Rows from block 3, named by matrix and row number. Each number is 500 + 25 x the weight over its row's rms, rounded and kept within 0 to 999. All counts start at 0. Numbers have three digits each. After the name is the row's rms in percent of the matrix's.
# ada: adaLN modulation (shift, scale and gate of each sublayer stacked) (model.blocks.3.ada.weight, 2304x256), inputs 128-255
ada.2058 093:488531485472536489477481480438484483527501493494506513515478467553499489509500548539496533494474502479526500481475522509506526529481432523498498556429520492493519481527483472518504507458498500513517487449458467536514505476498513497448479505460521478497490493489452472510487493442554491491521431482459511532517496553520500493519481493465491474518486491489525476533490464463451516470495
ada.2059 091:470474505504542483507505489492529504537480575536459511535502524459464499464486530497497499484479518516526461480479518458489507450535516500540483468509502479514485461475516499547540547503523518523508500473505488476499500496522515516488470511486475482529459488511518501497506459565539473499537458469457492486491499450543492483511481488511497507493473453518487483493491529450496462457511
ada.2060 081:480510472516520521494557458518548477491509524459540462472543491483493458490481513502503540511505508440498498541517533513531500508475467516448500474500484501487481517481549496499498475511489460485479490477492479509507520509535535486522521488539518537477528515480522540519550487517524484545499459578510536500501478527455502534511496505478489488494511503547512516526468486517483502499521
ada.2061 105:527491468519447501505479518455517454507458454477469507542502458492521566495546527518471495458504522487525501515492495489546541544469490491526477530474489494504487492464458486533531488482496517466507494488521520517518548533516501520472541501482503491504459478491519531494520521477498500524469505492494494513512506500477506516525531469499517478499491499533535470477530487549520479488493
ada.2062 115:463494494486529525489515498521470515501571468483491494514470516470502549499499522492514519498529499453479476508556510504428515511512503532521509483509509494539453476566536480500481505483539487504510494481567452463492513492554499454471513484513544517463499478530502578522493526511475490486506476489493486502524478542537479524497503482530519493471535491472550486498510465505519553507515
ada.2063 105:494494512504497485524463517504501546457495540475509516510490524515531527478530448500477552500473447538536515516474495482481525536457510526496500450463493490502467521456515513511482492496526542506524499445454525477491468507509513511499508526494493539477512552511469498494519502476455531486489458474519478512491520521502507484522544523516509483523524489500486506505506520534453501513514
ada.2064 085:520493503487538555459481502489539531496532538504509545535478466502488503504484495506502461503511498474502507473454496504538518535455467488441523519513528472490503490522511498504476464522489530483476511512479534461459444499507486456513488506524503512463497477470487508504497463448494486510553528470496489512493544490516520516509486479511529496500451510532507488502511566519492493462523
ada.2065 099:435522513553523512474502510474450485499480516505502537494511474482523454512528489495521509507525500516470492500512496508470486453483503508515515494522485521493477509495478531526493523488464497526486477469516498504521443530454501512487464465479496527485498486480513483543520514441516476524547543470552488469494470501497511492484505484488558463496535490473540472509514547502526494484544
ada.2066 077:514480490511506486511507527523521524521457496508543484468498516468500452478512485509542498559549515489538487471511500539536465510476506520453485460497497497445508474480496499501508473514494464501520475511476501519530496496542482473509514478530510471507524474521502490505506524523504490495531484502445531498524484502525472508503487458494520493498477517496494483507484499520504500514500
ada.2067 071:536471462492478480501496474508500457500465496489489522485482503504486494513557506492496517535495495508510458491494512474522531495471480497470485489475504487465503517514504548491532524527460493507519529518476496493492530546509530499494537503538495464521476492522504500523523525479536494486493472495534495508536548528465436522512499495544520518457455499437476537509480456492520491522494
ada.2068 078:528457524475530526537506472501479500530549483498473468527534445499484503532512559491519523502504498500485507471538484503477493518540527479556484540517479509547529501484519526544515508505466529477470493520504496510513517486503473500521525494499533478506492509530458518502514500457560502511486525528509506531546499467520537517499485522503484504514458498546499492484493503474505493539497
ada.2069 083:484533507527537505492519471536458501467511474467542490497514485495487513464496476515509515527464484476545526455506498554541491484517520525470533520487471486533494495508512480521472515473508494484508481478513550541467479549432517524516502494491520502500491509478489503469512536515502467512483495488479537527524512531489523517538474471486489557504457519511478510451550440524486490536521
ada.2070 083:501463496471493493520482520470524475478520471496521508501480488526495480482518430525490496505515496489516483501499484511544480506482492445518530522470479495509528488573452473501527536502491479468481477469454488536521518498491476452520527441527482499471497541459490523499534463512487543487486525451512514491490526482493509523508464526509474514477505502550509523531489517485498515482523
ada.2071 081:481518495477579507514521507453499503497485495509492453470478490453505518494477557517510506520471475490532497500490537492549482491544531495516466519428500509511503516521488493512519479510507514475507498493496492522476505503499501469467547476503484505528496539471493546495481506551503493492448529540490463517523466515508540504506477503512505538483504468522522481493504521534471474469520
ada.2072 080:518513477474475481477480493525497526535482518535490490535490476507470501541472475534506494477504540476498457544477484502478508508511511498502449495511539529480513472461499456501529513501501508519512493507524504464455492460509509500506506501478469535599465497492466488502507525484501481457524489465553526490483530490474523493485518443487513507514500511531448462469477500502508527511505
ada.2073 080:491504538520535470520526487519483534531481500471476536486499500514489528483487504514526517471465517483504499509486479499535509520481496508500478511564449459525484482471515498495477511475491534513516570505547525518526532514496494493500468538525497513552506530500536430492503493519517481486529562481511509490493479511511487481494516480484499456501479530489468473468507503485498488492506
ada.2074 071:546531507487570514538516515473484518531491528525491528496497489490470485519484486487522485506492498547477506544515495486518449533476517497518510457533488461493520485529534477535516527525501527463499525493516509511489476479505537463467488477530512465487490497495473466515483502476490490493489488497524477560475501519511488520464571505460470482493517492494487478502535518524499493460492
ada.2075 078:492491514517495507536493473484531471524471494551488447473519498492517459458510515464484490519459477501532508486501504499448455498512492507535455530537493486503508484544587472475529471515515505483480490497511453511492502510539521487480493523508516486501498490478453504490537493500518463506504502500512525514534503480507463500484476524520503503498486509496480528474529513487533478453477
ada.2076 075:483500550521514484495511484513507492504482485485498524507495529505454494479527541520491514480540502441485573486497474541462471520503479523499492510487459508485487486497500480504510499517516469481486516545500543558553505462514499564538465507461468494500475468533504486530491516443516520467503527483515519557465475472496454501480480509475526481498517478546488523545505511549511513519504
ada.2077 098:503531413505492498479500486521519507517514468460486472494509516464483501503488508497504530516513538526514529466522517472508482500444494463544542491495483492510526432494492517493543503478494484495501498510556536531458490483509523499477477429504571498508462513514501496503505469494478478523517460549496523493483520486529509492530515492505501513498498516509498500483513488482522509473537
ada.2078 104:500469488538482544526529486509462494489443490535497496462501514484481474496516569501480499511476525535508495491448501496477522483561488449522507523536467509466507510529500475498517463505500497492465524496526504556546553488476471515485488532527516472528461529485471509490496476522518515538505582530498460503491516468516472476542489513495488520531470520520540518512450466446521492526509
ada.2079 086:497485493505502511460457422505496506469511529494498507475458559519512502518520519542519535515476487498504544536493487466524525441482499525471482441509523497550499540532462518496489501522444512530461496511497557530504469466450476471478448520535517482472503509524511536493486468477529541510473510515538494475500509501527516529491484495495503504520482501478541490503462544529505509464495
ada.2080 099:447484518517505496491520488493545526511510496470507482496518511510511488498498505490489504500487534496485487457530486514516538514519463454518513498533548500464474505534492505486514489491467517488484473485488475531500514508416521471453445494489499512498483486548448503484501510484481494496564517495520466505490531487441519478488457516503437497472527511494501511508520518473529491536506
ada.2081 102:460490519539508509505491537501495529527535532530517486479534520516475500497517471517502524495518537473519480422485529492523536492474522473512461523527519509486555551490531501511498504491519490518509488441469482477511498470549509521497491530458549511482527532487510521523508480517545529502495467531477497457543478489489517490513512510527493508533502489538525525485513502487510531500499
ada.2082 082:519526540500523522478504481511470519475497465470492498569500520513453474515468469529528493504509484501494487486527474512496484473499498486485535493518488491468497499482503511504511540448434468521524484453476489498547485497511503493491470489484513502500554482528506493499517530474541497488569486489525492442489451504462507488516508531484511480525525518477511501527476485494480502526471
ada.2083 105:523502472514512514492522474486474536522485493477489501518464498518520503490475512471495470470517552535542510515522522459517504517533512471506512527509474512477519516550515528544510471496478510533520520536505496504510520533469474499477502515478541490510560524514494510474453506552480501493425501511488510501518473507511490464522528519474509516528462488551530482517517478499509478543531
ada.2084 094:482495489499469553485485532470483482491466467486516511460492492510492464505495488491497500465513505469510574479474512500551534489466521462495541480507473510495475498492496492506554469502504500512468474487462520496475504503495503486495484477519492512547503501514473537502490529523479505509485470520510511486485531503453497542491484509501483467499539495485508541497540478475522495503508
ada.2085 096:493509496523509468517489511483481444490517471512539467462522478507469466456554554530471498506507491508473516465526509531488499456495489528485472442451532492483507480482506488520472487458499534499553510479502540527493494495513511506474501501531545504488496536489478451472507515472533490495494498489513480503458511479499533482460485518512457554489524516468466450469490500548487476481531
ada.2086 067:496524462531482482494466483498469508526492500481509496485512478535467485528506485457514510504510553511479503498505526508486493509440448503466494514509496489466467487510478467487475527460490466507488506474484491546503446517510522495503517452526489467473477499533512479543527535500479486519527533555441491488499543538536480495511501528526475497465436494501471482477491530518482489519498
ada.2087 088:530518520521472547473527498471507512523543474525499531490495464486505501504506477465453486501489501491506518504494468465493484520475530478554503543531534509482488487515492519495496481509508505510519487528461493468537476501529460488492523553521525530523462493485522480479497535519467482462548511511490505500522456495513464517494495476473492550493435505476517530496499460505538499474561
ada.2088 068:519519500504487494529532465515505497501494500521479445478484491479527517529499502482482498495506454511552497476552509484480464491483495472493518513517452523469525516464444481513535449545544503515492482522507514508536461489526503464526506517518548440492509543481502475491511523474504547526490513548500510448522513505518517479518461474512486524529497503521528504486518512513546511501531
ada.2089 105:513504475476524492468501463492535516468506484503505473473455495530498478510524474528513509509501503534494538504508482511489470462526465511506510503461524463487470490494470508489479510526517495442515526527481509520528551520469536499465561543526504504464465488499472490484508527470468537492503500505482522516484478501497482542491515490497467496485509473487500507491460520512494461540469
ada.2090 080:521521480454462465521499581523482512512517472504520504489491502538530493532438488514513485502485496527496497508469509500476496508485522515502503501510472509568500505508443540461515512474488518508505488558506503475520511499496511482489536480510517458527511513483524489484470508535498512503469471506454488455460507494531545507523508510470489504509465499483514501527466495489440470503448
ada.2091 080:482529482484500493484489496533500520513524513529538552462463480517488478531501527484464459521536539509465508493486535458522491519486476488479462501521520476493496494498512513519492498488454497508492489508545518500503506521484480491461497487528508511485497511476536542525473503506539482521495531517530498457476446480490484511539490489510513536532536509473495509532467479479490477497513
ada.2092 083:493501433520516536467495540513535500520521513528477516532507483486497489485473462483478546509500516502493505519500503529504476500540496465513515474490520516517465478507469510526527462496498529504525540533498549487487483470519476492516495515522505492486484489492503546493482499503468526474482484533536546483491541434512547549516449493457472482490500555485551490495475511497517510472489
ada.2093 077:478520526483474476479526505482495494549495509486511451492488511489547480488517491511505514496465474502480499465462488520497523444485501480495514474494490565469494487511491499483474466520454510526476510508519499508540541513530509461503529484467521453519534485501535498530498499474487529472510474465509503474478557481512485488506501513524475547494529534511498512485465487476471499441497
ada.2094 076:527519499451473468482508509515510472532452534532524501506529486517485483466481470531466476492509543508498506520534491515486468508526478549514488527494502528485510516472515497515577522517519514469497542547523501564512497502491469467482503526505532551499492440493466482494477525510493488563495538462519468514491479531502481520485455491488543544500501533541559502499523486524478477522480
ada.2095 093:486490466493489469498459500490524485483482506534489509504490512498494519476521534500496488506493484464467530489468474461492501438469500502509490499515513519500479531430465482481525511496484472502457509542500539527498523487508489472498511513483511500483472480481514495473522489499515566497504471512485491533450500468526551529469508482477467477496533523502503476479518532504509465449502
ada.2096 122:515521533462514499505492511505518513525549497445476486532520502531479510485494565499517517512506485505547557504478463500495495527464539492467449461513539478477472527519442502477492490490483520443497540459512512489482513502537484502532474511494534499500450515518509486540502574516463510545458504487486517563485525496527511496493482498522501492515487507487511505520478505532490522502507
ada.2097 085:485482478466505489503497518502541478475517508467522510474469472484490540487506545507496513508523523487508464505467518520508493487475523483528501448520481451535508515460524475480527506500510511494501511499510466532516481518532492459499500490493478515558462527485506504518477512517525482502499483526480484550513443514531500493501475513472451507504498529506491530531471545487475450488493
ada.2098 090:475472441480524481527489487477485545474548478495541473450526536511513503462495452476488495523557520513478486471507510531532494476537525539467535526512491515483485524463499461510473506512474483492515499497507513499514499503522525501526495522513537484433488496458510499499526568464509549517525500505496494513525446481548533513502500543486494525482520489536486493479488533531527512531478
ada.2099 082:481513448468510516533547508497524500508500490486530538484514446478509474515496515477536526490551507498501492498504539490475506525453471480511530495535497491516496498502501538503499510504519477544515490566497533461467501489479472522463490496511494460472501552536527508516491486513496478493464518458461513517482492474507470483478502486491414506502493502511501464525499502505482479520539
ada.2100 074:497489490476417470530521492506493505494470501502518498544486434478501490495500458536458470529507505522499486522500526500492475530496507486512455477495516514491483510491484533465510516477520464485541498517513496460490449536494492502455533523490522470518565492556545504468529498489519506547434599500471506424495488540492469474504476527502485479511460484532519493513490493497510494494543
ada.2101 087:489504480522501497509527511480540459487503509513469494483492534502504475498491474472490486506515466472535528514499510497462515502490482501538468447485514509530490500471511507499526495497516501508524499478496494464522446482510451510450480511515491516487490458466447468532498507480525500509496493508541524496473470513487477515477495493519538533478483503416504520513504497522517534522483
ada.2102 118:503543507543497542522509528546480468527502473559530514495478484480527500509488525498501500474507458482500453509490515521518502486526525498513458477496467552507537501480496483492468495519471519518545505543500486502490495477550493514517492479492504496486499538479521474513504533538573499510465500481487481475482446541513513488510555513455532499525475524523497493496501465512501493492471
ada.2103 091:473533495514463462531427465525504486494508508495519463513532529478535493523535476496503548508481492514518513497542477486527535464505525514524481500488525505486503479481524486500514485505530510468489551528521546512502537500456502499538527545496492482528501480508469521494504517489505503514552472509485484470493507517487531492500445471497485484546543470490456500504512527500512540477479
ada.2104 103:546504481560548492512474465496531487523463518498495540522506448529498485502530490505492522439508506512501465486498472520483529482522492471532513507468482500472528492521511490490482519512473528455495529515501484518479532505535527501499460460532471517526505508487466491522536478554491522506517498538535537511511468466551558526504486524492446484532496490499485479491422472484540502479537
ada.2105 098:497484492497555543486493451478488503534554524522491470525516473470514522483506474491469510523492528456510549552516496454497489548503492464485516514505505495480502518477478476504522499487496504496519520508505424516513490531480527484503487516507540475509519525479526520531512514482525480440506492517510543508482493510491466480519543486476481527483478520517516523504452477499488470522487
ada.2106 068:521488480536546487515530467516513492502498501478488523496514516477496511492517475486538522567522461486536507518479478454451487518486508482495510457499451526490517521485537503530463452505504546499499474492486510457446521471456543501495502513531510468529521466498495472520501532475509557466504517521496527530519490499509520491491525502468544450475509514480478492453482515500533507504479
ada.2107 069:505520471518471533459484477511540491487486470496506490490499462550538499516519525472510490495475496497479513494502477472453480482530508442508544523520522482475522479509476502495489477550480523496483492518483513506513550517499518506489518468499454491491486486510480501528467475492479462436502501497479501510452509463510483512474462519522474494518522473545494482477503519499503475531491
ada.2108 115:527499495504492487534473538526505461492508468467519502545508485504488486497481505474496501476513472565490496519518516520477552487477486491496544485552517544507491490487477469474511465488512489466510521406504473496467512481494528495506559518507506484501510471478522484517512514491493502501454468468494478522514477526515514544530468509464454502470505524473463478558493468472467493441504
ada.2109 092:517486489517512515534484479510479488492517480519493463495495502516482504486504449509501505499496503518487476487538510502501538495478487443462544491493469476472503517475487505498457504551463509488461494471452517512548483507482538514515444486504494517496527497456521485488505523472508529502502489485536509466532503516512464510508447536501507515530488514520499454485514506512495529490496
ada.2110 083:492496507498500501499482491502472479517494502512588501549529512516455475491501498463488485493486530510476545500483501457486530533515469510434499490502538455546495500479525520502494486486499502493516478482504460519531514502431489501516518518514486502520475474489534508479510525538475513494508511463521477463531471525511464486497493525497465524493479445481480514518502461487479510551511
ada.2111 078:493491516532484512573498483484500525489515506513504482561467510484563511537523480475537498473499497557583525503533479495522540517505516515499521509506485525482504517484511503452521477523537492509515489493476534496487509464499463493467474474526491484522549510515492524488481461515504495497453491539500536502505527495506476472527526567484474491540517502520479515484521527529524469492500
ada.2112 080:499534513477496534490476499472516443465435503499516473509480525528486500512533527496537509525465446479518538503462482545485506484450502507487469477485529518519547487505503528520483478486468531487482531501476509537492489508556482503472525492466528471493461477517490497457503490446514500464485471469513505526526498462499496585483516511485529488503514482517468506475512486528481486505504
ada.2113 098:502502516555505489537517536497475509469518480572511449519497501490474501513491542498485536500490544502494462523502500494507502522499496487474511495534476499513525523455492481503505544505504509557498464462473519518500498512507513520507581513516485497507528478481515484468501452497489504496523511525497431456515476515500504502499500519524505511533515498543484492487497500492440476505470
ada.2114 069:449507465488464503553498476539475523513495495555495550507469508499534496554470518493478511487550482513507463470548509552487486513516491498506505485530481466482530506450493516499465484483507535503513479501480503526496534512489525517515522485485524520545529517527525455504542542518510514472527495482504523502461522489505488492483468518471504499507448519487479486564504447491472490519519
ada.2115 099:550501484473505533534461448494508517471530524526529507530513488513477529514477479504482509497512491514512453487492525499524466519497548488510485539508462482498483472506504538528508514502556484477496442534538500477522520523561488521543491503502503484517498525516518508515489482530503547485540503471489522475474516482531533471490472485505516524540397511511501502530523546505508536461536
ada.2116 085:527520508535477507458451483456528466519521514487508521469491544443511473528499467504489527500509487462471509482478500467520478528444492476546534507462504504525490461505482514507505501458510492465498499503487474478530508496498502519517479521511516505510480492510455525536487489497521526496503518520508511481526558479445447480494493531480458450491531507519481504471486508550486506500480
ada.2117 087:502496501493489496444488528501472483477424576554450509466503489469519485511502478523502486446536502556476472492483458469484477471490488487507489460475499514454502500506514498528477505514504500506521471515516485503534476490542525473472512475466485495516488498505495466507481477481486475515470530531457471539513519485532504456498498494494506481497548515585531478487487514520516470557487
ada.2118 071:533464548517483467509492464493507527506479493502546484495513509479489480510507494555486512571499477528498502450497524521522479554478517507478463486481485542476495495517503502534454506515480531487513486504518523524503528512500513486528507523532505505502504494470460497520548522516542480513528545526478470467508489496489482492503535522479502494492466487567488476478506522523549492481465
ada.2119 075:470523475491490510489471524503506545429479443501529495515497472511527492502468540482485512500527479531517461482556475473520509491478482492478449507484488505501464473524510452507492529483472506499516481476503534517509492520516575511534496496475442468519484476533484484497491512493497512488531452475459521467533507499534480508498466471491466508521519500502506491470487504512493480533468
ada.2120 086:490501492470457436533534434470512456503506509522475510521509510472513531490502510496512492475468536523501531489508497496504460495498483512537473554513501472459522546540511454478515510499498485517529538505525532504543529476504477537464509471491490463518556511492512482479510527487474477524501454471490508483517466515481506500503505474514496543499488527496467491484463458490460530495560
ada.2121 125:466517489517499493509485489480520507510555459484504520455480518545496500483496521489487516519487525493497473520541510525476517521497500569451536495505449513505488495513513506486481503502495522535524516532522508528470534516528533513557515534472518499439516493503468502478501488487509499493476490498494529504499524499525497509524541527524499503445529492491522501511504448547519490491487
ada.2122 080:507517564510498483480490534506484547503465496489503524472508468467478530536456545490463476487489530463533501511477526489517503476501477490532496507555496495536514510523500543472482518481462533559503511469524544479489498499525478475518506483503531515480545485486455472553478495517519501525486561520443512470516511525511506482502491469485531468474509489523501492505484473535477523501525
ada.2123 099:522517533544477484506469540512547481541526501506482538498499495497503509527507500491485431513501523508514487481489456536464509481480548535493517500494461535534518549501425488500538448539490540504514540490506543471480454525482492525507519528546465504510516502490556524478502490489501502464484498513494544483511509530511499474490492487506544536500517524477500540507506513506510462488492
ada.2124 074:460513459494477505452530507474456492527518455525509508501516482490472483556519473515463468537501519519529525503527511473449465502494533456506487506507541519479501474485422496545496489457514501505527461521525503471535503514488499496470511488503472492470525503482489507480465524477476465490512524519527519467548514498502517476495513523522492525511469504489480484475544487536476509503520
ada.2125 074:490471563507503486525458525515473516511484526495537493518487461498526511507445486460547500454554533465534486523515492509517500510474491515478519494474506511555525498527480478500483503483496473522464529457523482494455510516467452506530453528489516500515481498479525529498508482507517487473492534491514480502460478490495529487563499511469491495508544490475451479477522494496479519504522
ada.2126 119:462465517483485527491491529504510491515467509481483528462483531546507498466506520508527493533471485481507495496493508504506516568489458494507492469487561499503527473541571490495457509497471513468501500447511520531454525465505502468477554496497486500510485489485497527536528454482508494480500484504477504468521530487522460468495447467523477488529502508520469476505487521414490497503446
ada.2127 106:492516538520493460512486506487484489528535458518495466535538516480528533502480490522530502466503530513454446501534498519516516512532514512556494483529483510501484508463474515477513474467496494478471495445480486536512517466547462500517511467464532498514503494547484495497524492501496494488485481493483508485487441496460464518519510514514493439449494519487486535519533463458512509487485
ada.2128 089:473486520481471513541505482498511501529496502513502495514515478505531493495524477524514519523484489478533483515477496496483504523451507452506507481509501488511444461445507510495492493508448498530480501504453496522500455493474508493479451507490501468514466489478486515530514542537491486501526480518490495484529474516507505483516513517475483491507506506545534489462518538555501526444525
ada.2129 120:477507521512461535531502498517450507526464507453506507480490534508507533469451498490497475513482487483515551483516509536548530462508522478506501492558486525470501509457520504551447488476470484503504507494482491476516451510467471472488519515539527491515505466504482494468509488505517529507544534494515476520490495501480464499533495490514481506516557476502528505446512523446554506527463
ada.2130 071:500519488487492431526502504501486492500510466492487504496458509528511498468503471518482547464516472512469498532493492470510515540461462496486507495520543524490559470515475544473462459499527462499509441527501507483487508447532507498494527494521516465507522483479468510477461458540458515512496477510523521520528441511489502473522517473528516528527493477507490470498488489518548476496452
ada.2131 090:511502503498498472468559513516498506525486478529505490500508481488555442506519476505512478503470495515493450495482491481513500489452432490477556502530547533501512488542500492494462539497466498499514489541537511488474486509497505509505451539512543496530536507499488489465540517460510479547528503492505510507492513541525489468491483513511498490473499509461471499516494572506481546503500
ada.2132 074:509484510521486485527526480503491536496510529507488520518523491517505465464524477511486469497523529492464514540491474517499530505559559505516451506455517515500497514500473473486515501460521531508480493463461523502520506496489455487495489489484502517527509504504470551498528545485510496489487518507499448480441466499474497522489496517513495545455486467499475530517514484465501512510486
ada.2133 085:482486515541478491540485495509531523509508507558535520529550548489506521489538474528517476543438512488503475484500508504514482542507517481478487439487518494510512515520513487528463478521519500473514536424517496463508486525509445527568527529495512513520502475474501479515500494470497486536493546490511499497468487537520549503523477532512548446477527531478503490520465473480496493480478
ada.2134 085:505498473517485538555529446520513525479466526576475516523525532452486526450489511504516518462535513511506478516502458509490513456527526508445490491520474486508475533508465522489508465546491478510506492509528520500470494504526485519540483542507524467486511535508531471510482481494485531495514482513515525498493497496508461551506490548504516485530473510496514493544484565483526512465538
ada.2135 118:572472559490481530496474502519502492493516517507543533503519498473517505501495507507492460504527482519492456579484501473500522501476491470497529568498520527473534497518529502442518511494510492499482485491539469477521507505534532467483524510463471504478488506459489498480498518511527501530480483518466489489509501468485466546488527494488487494540532506483490495499473479452507464461526
ada.2136 138:448476543532478476494428507452491479543456466472474538514506493463509505470502563510496500503505499495545505462489519524527528509482470527496502502468485487514513543519514496444507537485495494477475496509533518470544542528526468501501474489473498528513468483487515517471468504480470487530482469536503500461504483480472502522519496491515552485497518527482516516508494513520571477548455
ada.2137 089:480535501513505495463485483519561503535519564550542496473484532509543501504475499506472486494506518536546519483512495511507485512485497514491456479479493485492551497499556469506518484509551464523480477484504545519490497490489470537521473508484457565497490493502518497520531489512475522492539499478463473546450491490517465489505540517518536496517482481489433479479542481444501465465518
ada.2138 085:487494508496545488504492492486481528504469446499501509489463498473545486447467526469462503514500501515524497476490524480495482492518486457498460535498504506499454564488511455472470545502510524530469503496482518541461533477552516472494535509481485532491467508521497488491458452528509534505500499484461484511478502544524486453500505527484508464467489504514479483511536491520437456463497
ada.2139 069:515521454498479454519515472478496492470488511550511499502487525500535491482496492487499498534496464490451464508509496507473526542478518526488521481531516500491492466506510462508524537489459534483516489456480508495517510484480514533521465532505460517487473512523526464523520511509466464452487478546481521512517513503490477519551494473533519477535501501479521515460489466565517534489523
ada.2140 094:469488552493484491490487547465479491504516519491508498538486481499511500513500534490498492488497434508460539474493484506503497503514492469538448527501521508534469519484495509448462509482454513472493532452486493481504473489508459515477504493516522516453467500497492478509518537498526461535502502496475481552517545505501529538472526497500513495510465496479487533514499473505490476439485
ada.2141 088:513491488493502496514471554498525469495514472532499461482515455446481544502499502482493449493515529491488498506517508510494509511516471489485523504506480565484500492494513480530481465491496511526504557474472476501498500499495538493507507492519472505480489528516515523534491494439496541512512479479539521523477511514479496489465473525493497485486483533479508518529510525491534441475458
ada.2142 088:477493463488484517514496541505496486508488544474556447531527431494532501496536474492503502499514493435517457532515483509486475480495495516461496522508515535490461510459468511490538497453528495492489484525546473497514480483520481520515519532499461514516457472474505544499511529474523522521481469515499507488502466527476491487497505546492457517521499514461521491533537480539493522507531
ada.2143 081:500518525499524476549546496539481515534487499539495507501505573465521488497479454489511514472503474498459494507503463525491470544543508512524484523502496487519504491492503486520466491446504452498478527544523489475509446505502493516541515470500447452498508482506506491504516479473488471509493523509516480468490490506545487533522492482460508486532522506476505549495510509446495483474550
ada.2144 126:495514498544524517499524498485502530506450492491475545485476467514490474485504493466493492500491494518572521497532476488498527515544538505549478502494494485506497498516496501492484574515509487511501492485492492498470528525518483479460500510516526468511480502515523542535530472589494472528459503485503507518517482461519514486501504524491477517484487519425475507535489498431502513503482
ada.2145 093:543492508505495507519492475481458529435442532468514481445496510500479533466466491505540532496479522527476482485480507530512474504480488539491513499515489495498507515504525500498477507499476459488515433476470452461510476508506531488523510521473515484477526483537498497482527540490545464467591493485488489496478479513518555467510530513508477496483449524526501524502501510547491550517495
ada.2146 074:508464582505494466520499574529449489514494495514475488465524509506558527466498529459537484495514518504492476549504506505557518481487479512530512530477510497515488520518513471472489488481541495538470488486512503531504461522483491470510483522519517544508499494509527510486466505516519466549506532486486479486485540487517459488509521540506486523475524468533493504520528517507485485493503
ada.2147 149:497516509465469523500454466478487516469555467529487508525495472444501533523521458509486514498526456534505470512481438506467504510521463437484501489492487497506494513502469503486480494502487511492511505497454506468498496516527503517494503527517483512496483503488515527495519471529503490510497515449466492474504505495494510443481501505490469497516533527495474513512498469519472484482493
ada.2148 088:487546484484535484476475485509518468469466521522489527470489499530508520454523505436504484517485500491528498489509533474533512484488482500475507494488485512500544506510506500474472465505520524526489456512482477526524464477530471470527521475490510503496492522495497483532393498474503465514483507506505517529481501523532540457502514520521486497499490548489524502481508501569472497508534
ada.2149 103:523530480515507487528454470518483525500525528508518474535499487507530478518557531479507500509484483514507462534510499526536477506471462511475459507510533511494509526496514474474507497480517512463493474471493479525531517463495525467497484507499482492515522470473491496495488497422514512495475454488512468551485493518477519481512498487505493464482516489521457507469481508517499503501465
ada.2150 072:532483463471527511470491504501464507450501519477488505503503523543492539517525535499521535515488436472503522535519516492506498543516496504531481491471498477500455496496448474500495512504530487499480486523456502452507522499522506500498530485528477496527534481505509539493506493477544470485540507460526520521512513473496476557495494477527490481492512471512546506530474516501490467528470
ada.2151 119:515518526520477512494498481468504501543531507489526491487474486489494526494558541493493532481487498466557449468471497470511503529461445507538528526496496466522502484522462501481510516518494484537537508483491501536488575487534503497499520509490505508514495499480494475529518492489517462462491458512492475545480533503517496489495497512509513471514559500516510473513501468553495464517512
ada.2152 071:493508515513546499542493513571513523530513530471508528519493488438515530521500513532511495512490523528480526509542498517473523459508499479510475524530514545484511509527519540501494558479502452461486489515517530528502488509523505501522525522576544497461538520496474505514543503494515483461506475496504502491489503489502522487497523522488490557535448519476536444517481472482480501481522
ada.2153 114:470491498478527453498432506461504510509560507534501479523487488510520521503499526499526467491508508456454473524516531496510493504491481543496513477495506506534506488489456491468504516482511511486501510502542473472501486494494472529527475559496541491465496463514521495537534538519524490514475492473514504485483491479497501490519504511494510511513476501503447515507523496513498456486484
ada.2154 070:485547523485508484507503459506546520493507524489536538477540488451529478455504531518521469502508486516562473478487477530528496474465541494497477518536496487488516478462494496517547498530549493528521505524506511463485423473475491529504494501537478456555474513512529526474502513519510500515516487486516520461484546555531500495481566475445504498488481506496551518480451466495509489530545
ada.2155 084:468537474509474480481515512480533526488489481470470534494523492484507505524509479530486493490519509464458520482471491551513466541465474460481480534493523463491492541499504464521479523521517509502558498520479532426509483490493528476500494506483505504489474503517451468503530517496481545492512499534504527477520447495519580550435481509506516473518533532505527526497487485484498536500474
ada.2156 072:505497539492487483506504481471476519470514454497456493530475541460506510508522485458508468506482457544489508521542498503488510489500485469489486480539490507535497503466509485471488499491492510499509490429501474497531513481495520524466454477478527500455532505531482485510494455530507458486523494466500485484478525494493514476531500526526536537503476528505509500512528505501495519518466
ada.2157 104:491506563479529485479471480527446473547507497512477487499452493547460511557503546456498516492497516481465531510520520418503508498503513466510479531500511454525509539480492509489517535480517493486517542441484458468487479511473509506481514486500496526491465505509508468499456460448470510461545432489543506495495533475501519467506506510489510475539524486467522520515519491493522520500491
ada.2158 076:492449501522482510499460538496495494483517538531506507492513525529512484509525513528548535463499521491521508508483464512519480515518505512505509510453478455489502465480462504500464497472472435489517488534508514522488510538491489496515519511529545550537482545472572477523528466516558477520514510482502565487480529489457492506497498505562485523443520521487486504485519504519480546482535
ada.2159 099:486481453457507484499516516526483522527510492539523518511474485468472471472565512481473503523494497589462517474486530520452501492501487474501490520471487531513511464454509453480519474502498513502514488501489469495497483530485436463493512514490470519513492499531496529499488479465535528484503510489451537499515510484443533498493503501515501525508516513472523469535486516512482459519491
ada.2160 097:553540466493519483498484494513500465540482506498528483489505534526465457464495551480525508471482490471462553525507510539491468457491468497514503505500504514499519520524455496468503486505501498487492543523477473521507488508566484491542527520554490503512482476481508508496493517443541538522561499503486496490526488513502522493469516485469480484508475494442495496507481502534481487533521
ada.2161 076:496517534500538500505492531481503477495542532512513480498488456562516525440532543477496459474482497464505500489501522490497490493529513484510485491506539444498490555512517513473515534487470490489520456456517490511498505502479494527523528461524484480510544473535480496533489501512526505495494511486570498515471506518554527526495485581534507515472499540526523510497492555500492465472504
ada.2162 074:529517488497494488519539494518511529538484507519520500506478520506517553501497485511509496545453482488490505543463472515488497465559493482473505477546537511449467532521540500485526494487463471525522504470510464483491486502446455481453501482478521496474505440451487480537448521441541488486511511461499495455458490493466494529457506478498477521502514539479507486485493518464504488535498
ada.2163 101:505498504510506510521506490501488503451528503516471500456540492461479504492504542489494512483512468492488490512486512514493513525537455465510501520540539486463509494484511576494492497516506512516502532494506489525529508464473510498506482530496463484502498586507477522484497551481478514545509447471509462494462559508507455501491504500495476535509504496494495506481526486522544555497465